Rows from expert 3 of block 9, named by matrix and row number. Rows with one number belong to one neuron. Each number is 500 + 25 x the weight over its row's rms, rounded and kept within 0 to 999. All counts start at 0. Numbers have three digits each. After the name is the row's rms in percent of the matrix's.
# up: expert up (model.blocks.9.mlp.up, 16x48x192), inputs 0-95
# down: expert down (model.blocks.9.mlp.down, 16x192x48, transposed), outputs 0-95
up.0 082:504549495496505507479472523496486528504503510511494513522497468481486492526510550505516509519549482509469496491501508470463498512514507489452524495479551556515482500514517486482507518543529484520452530487522462519512502452477497513489503490477447463489487509483520539516521474476509499482
down.0 077:463483485533498524524516531532513511502521518528475527478484510547459470521541507513501497481505478513527501488483503540500533429517535487510468542503510521575509515542504486473470515509501498491559462521537445492474504591452522534499525531545520466479520498540526474516446505472496466512
up.1 106:533554481522462529502511542465489535501539493494467485507507503519482535518490553479528462503523482514510505493472465525496472511488501480478502466515502495531516500513481488491474519512542468488487501489487480500447490507494512504465525515503510510511495511498501508500487502450510466499
down.1 110:492508512479487520466479493497492487515505518514459492524517526518509557511464494451480486492507483524520507477536516501475482522476501497531469533459479490451519541469488490493526500487517538506466558531493534482493488461526503502457500525508478494495528475493517472469515558552507490545
up.2 078:489494462511518469470468513474462460481463475466492485515524514470393490499511523468479502493495470501507493484458526462477542528514482490472528522509505521500475457531500485490506510481500513492547494495542496502520471536494556511472516471469497516521518522485485518481484469500500495511
down.2 086:503505539515481449491480516517522496513487548509493463529499499546573486473484499500497476471547498483494486501489498523520501492491521498495483467492526495514507459502515556495475522522509485487486467505479487524530552502508489476513450490536545482507482479502495485538491481498516468488
up.3 074:476523478482493505482500514473494504501489506495486473511544500484486521507512513488523498508526493512478524477469515472470504480484501533462553501486507554483508501496501467469490514519533451491460535476528471529509494482501518492484494501490460471480500517512516571508518482477504486468
down.3 064:470450482480485517498484500504507514488497502480485487499494478513457495499514479487500476501514483481476475510534493531483541466533523483491452511554525494563546499512487510485465550515499513440546492505508489493498466523483570534484509505503545480453549481543531469506461492456528505476
up.4 107:542526473525471539510450519472460507508509498512504511481481527491470525532488527439500525534466501561525489513521487533515489491479493453476480453507464483510456496526497527514535515494561514498533464526451516486473467514466512535528514498500512534545492534482448478524513489463524450512
down.4 104:421442489476505492506499492512494479491484452491495503497498472533469563506472500472505491505478514515528542476518486507491519486479467486464493531514507498497558536510506487503473448515502497508491599530511483504483519502490552526500483499526501467504478491525498435479500544487525499524
up.5 108:522529496519465539520493549478483509527549475507477483498502511520460550520500506465542509524519525512506517492502495528501495513471500509469509464510490510537519531541464525506508539500528471514485517503484493498451513468484514483479523538513474512525479513491494498506492484441504462496
down.5 113:504496498501485481495497493490508479489540504525461506479495498538524532491456487454504502489495487519527531482542492539490533562473481487500491501465445519465509531497503532484519524506506517537465531536482517501479495450516488490472518502498465491477512493477497474483515581517513487537
up.6 121:499504488483461541510475520463471498518523463516490500505531524521480560505486485484519501508523528497494541486506494517514496515460507511475494467502448525496531522522465493520498545468541478518472510503490499519475541470484530466506526550511479525502468528472490499519503505469495480489
down.6 119:496514494485490482514518488509501482517513507512383501499486507574553530501429497439486511498490486508510516521495499565518523559481477496495520503482460522477490489531512542523513525484503499536479490536484527504512516493491510478470486492498447472521486506470491497479525521491523449553
up.7 114:502473489522491468492579490519540493492475480506473428517520479522503485457481468519500466484526478466485516488457477484483495490530481510502535515530494514507531490504517488475467496483495474455503484475552475498512506522552542507499490489505531485471484464565572516492505515522507525497
down.7 125:544484505527494511498515471528444506508496544501471504476465508516417495468524488456486511493517453509544482502501505513578514517520493500496480481486465507518481488526482500523553498508502508502526512556474532516483498491523447512493472489514511499500437525495467503458497508517484467496
up.8 120:517474461493498481506520505529528475496499500476487458537512471496488444459512449534501476514485481465519502504497499472487487488527520522489494528542500492504506497497525475481474501524465492453501478465535492526498482535556553525498450455494527442507467495517536508464515504505455504499
down.8 132:569542510549504504490498471501491490486508469512492493499438501520498464485543498515493513466504476497517498503490505470526478517501527513514526463482476531508463495499525534537534529521462532499533459539524533545497524526519428448535472490481539541499474501492476529516495499501479501436
up.9 076:486426463485504480466529512514519511497443444496484517567518487467481493512501533510485454473525474481498495504448501496498500534498502526449550511502523538477519492497528472485468515495500482525456498522535473513518511506496515533493509485481519486452534533469492558498500514486530526495
down.9 066:482461509473483510479478514477510485504485474518496490470561501505469495487514493522528498511484475505525498505488522501487479462495502528490484507451510501526529464502512470509469501502517504484452498505476532490516523488516562546475497500514448491462591510520537477518486515487569512563
up.10 084:491510485484492509496521519474493498510500506512474509526526485479477496509479520503524497497526472502474511468504531476455520519507500518450540519482525548520523519515500485489507502526514471486453526485511461517521527458485472503484473473503455429483477506498517543507533472485512503481
down.10 080:499458508531477527481480498509509480491516537501498502484517515550487475506527510514479486492533462476535463512491498491504520448557517493527518519482494516573570528479508471495420485514503504480586482513485515515479528572493490513497493513510487465486490483544523510528449505493474472510
up.11 087:478507501481493459463532543466500473485489487510503502532502508476451504529513537479488493504543487483494509509449516511494479471485534528449561494455501499472499496525523490470447489483518491493506512502533461510510520508504514522487520518448491490444544529510499572497503513499499538506
down.11 077:504467484441494503485493533483500502482533491469543511472521518468451542490462498520496470498494519475476512474543508535498496503528499507485478524492518502481504446491498499470513525503508520545480536500487536494496483487509526519473506494517499444476571497460493511502523563491480514550
up.12 074:478494451490477501490525528484478522491466506484480501527531495503464522520494527497533499476524474514476534482469490476476497489501509537454558508487510546482501503495509465473460561504505484513473532508510496512517483486489522509486487504495477465485500514487505562503544481486512515442
down.12 065:478446492498501521488492541461514524508486485506528530510525470497459488499527490537488526510479519497468484523528466510489523464532500486513466523519503488555556537465494482527475520495505505470529455526501489487482487505474566564526524516521498476476548496514495510499479453512541512508
up.13 087:482477508464478505481513509513507502464514456469494528538520517478485512504511536511467495476517486512452501466484513484481500512505490527460522479461513525498496489511499455521465481476506467552456487540520474534539513480473526501518455480499466520500505518463479550484502494468487507453
down.13 089:483457496507529496476501543517494483464491487494563490497477497472506518526500521508513479530522496521491510522498498498545538467456481496483493514532511487488498456503488538509526475539510500452456476522505503520503492412465480532480555512486490479479547486565518541475481525515554489511
up.14 081:473516497480502490483500533482507511487491503504485465515513471484487499524512537507524492517545472489484508480469508484482497484503500487476544508495559529521491495495508493482502509541521465504496536486529451494507504478511492523476510498476478452484485497499511570536499466493494509462
down.14 065:427500465504516505504519503521494492495500513513471503485495533514499466466464505511475468493492507499488504507516518498518507527546502488474460525499516468560531484517501497480452542466506514483565430501497457473501479562514575512491524509447537481470468515508518472464517425509498487522
up.15 101:490526507503489527503465484464481498505453492540476489493511488500472519530466479468528471487512485513481504496494553522536513508471513516500491473474477533515499449515483526495497525454536488537489473502486506493488495483495542484509505497495465515482546513490484504563497482490546488466
down.15 098:544501484531517462482504537514522524490547489513459497483512532515560490513470506478509515500495505536492507519541503523523506511495511484502565507527504501515481470497478472520470545549510511491494469547520463522525553500483505519516478497491497453495454518487505572480554458499514460490
up.16 084:437478527510518467443500533482488523499504512505513483510486498482501491533484564529522508493532519472462506496473500463464470497483465514516548519467526515501513542496498510477515479530495494492471523509516476500518535461487460510512527535475527509468519489530542540513486476502490523491
down.16 073:437440486521500490496523560515497506467529506505477516485512485480503496506488504526468513505527530515522499514474494546527518454544484486478492464514448531478515515485489498488535535537516497510490501504513450494538473535477523529562500494531523434514449545473482450516516467491508502516
up.17 099:466502534493465483493499492508511485562516498481488492505504485495480495482512514530489507479520517474515479471501478513482493480534496554488541530496514524495555557517499471495476493502491466529450531476533497558508532485533488486493471510516460507500471501558521547467505513507467491501
down.17 105:530509481461577459461485522492498490504452535518540474529510512543463464487548541495451489481520489480476521520574498510482459480505493484497519504491501518478497437534481491516505507499498496496493495472510551521505529504497497515474461503546464489513536487497484554484528474519493518520
up.18 115:531441503515556502496454546513487463480484449538542521486478506458503512519517470495484509526488498491520514503525485479508511491477445540475509514494459489570481535510524527506493507501491546495531494531501520519518505510484513524522547465498472481482503542518490505537475470527521513558
down.18 120:422499476544522508474498498476507489512450538460491500516514437524492505517516499478502476461478499514524527465457482480488550462464509474497528495517508509546536543523502527551497503443512501524499527509478441548482518479480475468514518530493483494522514493476524477483471469475506497517
up.19 115:495509505480445542520481537458469512534513465511496494506513519522486553503496477488523506514542524505497540482513485512508490513455519514479495458491465531518514521527466489507500528458530471521470513501506500510473531468485532454499525538525473523496473520483483500511492507471504462470
down.19 120:520514487501494481519502488505486497490539491501416490496450501571546545485439523450517522515501472527510528505497491547510517572477477496497520503472446504479477464515480513514529544481510507520477511539476526502494488469506475476465500502491466491507477473471504507478530546496489430550
up.20 098:512504503482495522510475538433477488510531458507489459502491523503487562506484489475503480499524529502482525501493492516497439506472522480463473447500473495537495487501464491500492531444526486528496499496489490481468509498471520476522541502497514539510539507473492485515476503479548506527
down.20 120:498509482478509497505493500520501505519504462508452467493444513567530512491466509426494515506509536541503527492487504525519531530497493466491515525464502484526473456519526511530557527490490524537475496550465552530485503498503562497458507483523468477501525483468483491510530503507495450536
up.21 092:463459499497513444474494514484521484499509508512483447505500492489509487488512497515498503515517483481465529481485477472466506462528490526495554537487545510538502506532526487506507521520511491444513542478527502496485500495521498522469499479510527470443524470543553543522488484547476524507
down.21 081:501465507461507451520485494465477488481540503527501480488507514514461465527510511505500485493530448489504526470446485544497463494467497490518528514451525522538516529525480516518438498499499508506515464539505520528494515531538485473527518479481480521503479555461511524509515520507494476531
up.22 083:487491521468489497483482496540494466512462468479480510527506483495426503524522562474484498503509511478499503484471514497521516475496516554446560531490526529469516473518519489486493482484496477553490505508518492523513531481515519503487459513460486514493527496504515561479538510499525453481
down.22 085:498510472462501526478513530520493482486498461489480471509533497530444541504504495490519487492541518523488504510535498497517501468509497497487467519513500503497482503495491494509498533492512537505460550496473544501474474459503514549437506490566509469478586489518499510504453522519520481522
up.23 114:502537534497462559539510497492479516537505501484487507502482490527481546519475491462548532518490526510498512496514491515501493523464515540478497513501499511520498525503498497517498533525516477556462480488466480538484503456481484465501456525518457504517443495488501506498528504443510459484
down.23 107:489478489489504488505495506475490492481508491521482511509440466516539544468445512460518508493499467505508543526506495508475511523452478450485514500472489497442466540513495486487520480468501510561441544506470502508536508454527479474512509472466490528525472489475483490504541538488525509536
up.24 118:450551538490475535522503510480462517529483536541497510498533506514503548538471490481530517525513500499502520476514532509510542511489491523488493509488488552507506537528487480518488510488528484510476499513485494539536528467476467468507473524520410508487483524482498501525526488504498504463
down.24 131:556500501514513494490515509464481495499511462529467484528465476501585511497472497496529528512550509492483514479487520483482466530456500465480539443514494501515465499507520470508456497488494512526473463509474501534542514477532473437550479504431524524543447498466468547535526503480518473505
up.25 124:493510469507529442488528488522519532467463493485516467517495455468523463498504475528489496494485488465504480531493507485496501487556518479499503495515492495491494463502527489506486536484480506452493476510511504479514479539521533545519492474508557511465517499527526490490485528516486527498
down.25 113:526529521478492508500488484499492511521466465486503488533466484504489458525538520506469525473480530528494481502482523495518457495535489488500498493465509474477473499456526514525510497536484510507551508495503553517425486540518517506498498495485526503495512507486484476521492488482487477489
up.26 123:465512518529463491490512481514499497532525526502531450506505496495463475499525523540478501459523530475527488489510498477490483481490491549530520510463497525454546546494488443488494496491503515522471507479516521530489510501503512505491514510457488522491461546492525491474498524449478481473
down.26 138:474503493482554487494524503457525478521484540497508522531546540513501468492467521528479495491495499488468535490541485469486452488525498507510554482524518506457540494491477496523513471486488487462476504483512508538517485474489451507502450483532487528536478495518525572490551500502471549504
up.27 101:543494476544511488507466490510495496487487498482492497488475504496476461510493524478474519520460479544535481537513443522503491477514476446498482485516488477505456482521535515506531498509525512468550474528484517475484451551493534553517507495489562522522498498498480481504483508490505458502
down.27 102:456451497476502507488524489520493492503460488508490505527496513493474550485516497546508490502458510506531541491527515501486533459535482485491496546500500498491553538502508501496476445513491516477498596513544486519474499545472538518504490503542516456476486505527530422515483545525503517511
up.28 103:494497518512534453469483535491483513492498535544550479479518524463500517520512524499500506506525491480461520463512520467478496461500471513525521482419472492519471547477511517495490476522509541476530528517500494486497506507484500502494553512494501538451509541536517492520473486508510534530
down.28 108:467477474531512531524496468467527521509497490461498499500542500550526488531480499478488537498523513494551470483481498487487522476439528524480501493506499498537517522538510493542480494506504500421507498492504504498500518445467509491511519524490492516494512464541504530471461491520509511523
up.29 100:530459449502496516517486446489481512477443470500510509494491491482499482496499503488470518487478483506508501523522514529484523507515505463491493482505502488474441434508528506496538517490517518494528447527481522497527462495485526538505481490489539499492517522458468492508518490520506474525
down.29 110:427459516488491516520522514509495547495511489497542526503498480444461501496515491491509509521489516506498486486499505490491551488547493477439540500542535521524517530524489498497507438515517491496539559508523482499518505534469495499526484510515510491506462527519480479494482459499515504488
up.30 084:443513521492498515496528519483510513507525526541486447499516548529447506518479515475530515499525493520519511524492504507485509476473495506489522516455530518516519495531479486495483462530505502481527519486517461516466506465497503475510512518510481497467452485514513525531477539496457470466
down.30 095:565459488489505484515481500517491494484500518517542535510518531520494520487573501534490508524469490489500494510509512533478451503489492504514419487484491495495464478462519476470421474486494485480509485507543572492456501512521498491484491502514488460478549497505533498504499520512464489512
up.31 137:506499524496512456490538476527561468484492500480524481527499484476533467472521491596450503478495488462490491509475485499512500493553496497504507519528493484477533512466525462496499483521444489477504515475581496509515504529539494527512474492492538469466486501532519497463497515506478530519
down.31 138:551533485522505511498513479459485493517461523510506523529493517479567485500509503525456477475484507491440506524519511473498437519530496514469520460473501501451463458461499497510512479515489526485532460523512519496470491525503480502475503513485535562532516516499505523507503489494485538459
up.32 086:490545519491498481482474537498490532537488507521529514512484476497483513536502542513535518510557506481455521475481500473470525518488502488473542504486532547512480515500534495479525501533531484514478528519520472506505516473490476514460517511489471465456484490508520537521508460495516504498
down.32 081:465491508510485513482514530532498490501505511490484508502511510522463484510526503523499487490511486462528483490504490546564570461515519529513448545486494493556478504506499479498452515492471454493576481502508454478423519562478541543503502492540509478501489507513532445506512518472493456516
up.33 087:489526485538494462462514515510510474517470480505487501542500508478477466534494541521452463476513426478493526511464483493510482484483486510506525531520490520512517499504530485478501444530523489473509510511533476494492472522519530550514527499480538501468499499518528521508481512481509507480
down.33 085:523499528471519506488478487536532443510483540498493512499536514525547515490505490532451478499478476534507518514523504497513484493501511500477472521492528497421504505478525520514515491540501520497500547501539489452487492489497505506523463466547514463485481489509481484487510553553472514516
up.34 096:507503548487491468465504571467472487533523460501510447520483516486493533519493513511519462508550526474491507481471497438485459473499486489495495463488488540499514525493483453481471525472526459525499504492511483482490537494465507463504515528475535500477535471506528515498481504471487501484
down.34 081:587443513551487497535515511491437506503534432514479496518479530510529548503506441515532507513528509499500502450516511518513497507463487510494482490484462551498474449507506490497500499496480454490496468559539556514533474470512496513523491473472484515507554493503505501526475538521496495483
up.35 091:442499496513479501507484548521510457510520499487467479529494471527482487503491505510537504499521499482487523492492510478492507496505494529484542506480542528518510497557513474510496545538521495495519505481521457523508528502504486515507490487514460473479462495518533542539518535512467476468
down.35 082:473535493511478498490513513479503493492514490501532511459511477522409478498581496500501479517492489507526459499481474530449511453475494489494468542477537497555547484520486506510473554494487478449542509505485532554464538480487503516488541509504482484496546483530514465491487489509484507509
up.36 114:507510502499510489486470574465503491502523489500498486488522474482491526510476506478527476528517483503491509462518484465495495525498483532474511492473516505552498492527486516480468484490518496506509511463502470475488494495485500472519516485499494485507491484537492524526460456517518516512
down.36 118:538519484520458511519506524543482532511526540502487481477468536489493455477556478527511520492513488533523495497541511496556506437532535519488492545502463513508523514471487471495516483507512517471567525510521471500495502564490494534510512481512552497476475468544519515514459518517489498485
up.37 078:477505469465496487479505516475526491483484489489507502516530499505517507527502513500510482472517457501471522483440502513493510499512512527464558510490533520496494488464516480483468510515513474500470515499526411503513497471501530525490503485491494496474516504488501579505510506493481528454
down.37 062:529483514538530509526502502487466487499520470494498517521543512475493476469475526499489517491514467534517530482495516479481513498558476510508472510480520515578493510474474497486453534484478498472553441486499497494472523522492563490509503502428471501486554465506495479508524471518557519487
up.38 101:543503472551502495503470495494484490494515493484490508457472507502486488503501526461491533529464495546535471522508454520508505491500471456493490481509486465512471480522514525508534487505528506469535486514479511466475445541497537552516513500495557530521496491507465484492490509498505451501
down.38 098:460467492457503518481515493530489481513465500499496522511500495500469530518531505509488498504485521508529517479555489487474532466516485471475483554503506476492541524507479536499497456496502526489495610514539466492454490506461509536472481507531509436503488489527498417496478546505489497517
up.39 083:472486442472496475471529535479521471487470500506503506527534491483517491522487482542503459500510470480477523505413502474487484502528517534464509507483471531493504462518544488456430499502488496498474484475519451485517490491543535513503484481501541463454524509515524538500509505494486551483
down.39 073:456492510499497533480515488533501485534451528495487511476500479506482527508506522494539506498492497460540477493478513488479481522513498490490457531484498518534553517523500511490453525496488489480435441510483515481501509435492513505500525511489484457485524479558515475483458500497512492508
up.40 118:538533496511473551530484531466477507516545487496481508485509520520473565505491512460527515518512517535490503486516494524518488513473502514463487464494488497518507526517474522523493535493537470519486498495467504511458506474480500478485501526519464527534482507487481495511511481459505455510
down.40 113:471489496468503497499514481506507474494528485521446502498480496528511559490453501428513492491508480522523543505534495523491513551466451482499474527475460503450510512508490511498531502468506506544459540527486518519496499467522518489476503506495456488507503502488498448491531544491500491565
up.41 072:475461475501507469458534513466484486477485447505480491523523501463465512506498524508509467487526462498454521485432496477480497488511515501459556516491526506486488481512541499474467510504496476508483509497511453498516499490509510517502503491460522481463511490516521584503500505492497536491
down.41 056:464417484484518495481487527509516502491503497461487522469553463531524477463488498519495486473497511487445529498507486512470476484475500498486447467482511542518516507453505526521460536490504461500505489469473489525509484507492563507528487514542510479506563492499495482491506518473516512519
up.42 123:493491516510516458493517473555545503474496528482515489504480468491533461486495521549491512489507497471489467528484484508511484525581473493501518540526492491460532503478543521503521462531478474465493503520531500508514494528540478535501487493497520468475486470565540495468496518512483518510
down.42 125:560549489505498514491512488486521491521467540543521515526504512489554468483505517491474470501493501494428501533551498471491441483514494517512501473453502475471478433466494485506528463493479513502530532498495526520476482527491469527455510506510526574504559486507505525525493493483508531462
up.43 079:471469487493508480469502526455521527495491488502497498526529494470490480521496513517502468478533455503485521509481503478445513495539479482472542520499545552525486493500514480471490524504508484496466510495515449501528484472495509531488502494483501458458491507500518554531502488481497528480
down.43 059:403527514472492506469519511455496461503492519502529476497501473505444466500489528492497515491512486485531480482506474483487499475482510498516486541468533489579563492561492511488434499472496510486530471493498466513513536519470535500510541523507492482514497488499492490487455528493478519534
up.44 116:443511526484499476451514507469508537523512542493533463503492510482477521492495510511493497498496512445479499481492492482474467483458521554538507532488496504516508545488508476445431488477482505510465526493544489474484532494507480479502516512468480534472518490533544527489494518495501541472
down.44 119:458439527484510514490506510484515487516472506499547506516536510465449544497529506514491490515498476478529501489471526497428526459466485495503511516493516482503497492553503488489432471494487511493479516521490521486498495478491488484500485512500480477469535476530529572493501489528446495539
up.45 094:536470477507511503513487492519472495493452461511551515522454491456488472531507483491486529515468510519537486520508470496468494480501480481482503483526498511499450482535540477503536485505496531530551468540488517519531461522468514545537485451486539503492524539489465494533529490495511459503
down.45 103:477460504522520484517529513476503505512459468496544494506492431490495532497529508494524504496457522488529525493469526487498536497513464453489489491519482543505560559508500493530454444479531497496483562504519475508513504512486459507537477488509501474497455505519478466502482501500521516482
up.46 119:506523524488466540516481540458472501536529458517490487503485521507461561519484483477529508496537527514491521481507473510509477521461515505476498469474473536521530544521467495499499525465532467548484505504502499516467523475476514462490508545524460517493482525464494507520508512467510474478
down.46 126:506525496481488491501486495519511494494518487512441491513454520562544535486443509439506531505512483533505503503493516529504510585459454474489524516462473509485462472512516497496514531495495506538464500520467531517510508473510478479451506487484454486510511471471489505482523512535478435539
up.47 082:485484500491478493458517545447467524514503476490507491519491493491455512544475531503520470507534511502470510501472513478497481511488475523473539494464517544514506503492520484473463530497525458543475500527523456516479512499480506491481502512457483519480506510523509531491502511468523507459
down.47 074:474416514521501520502515515533469512526496514499532497483521525493495513505528467524514498510508484495518513523546513541478487484504510529518492548525491522484500495474499498478459470509510514494513525511491541495496473484449502563459473490491500440495508460536538509486455569542445480485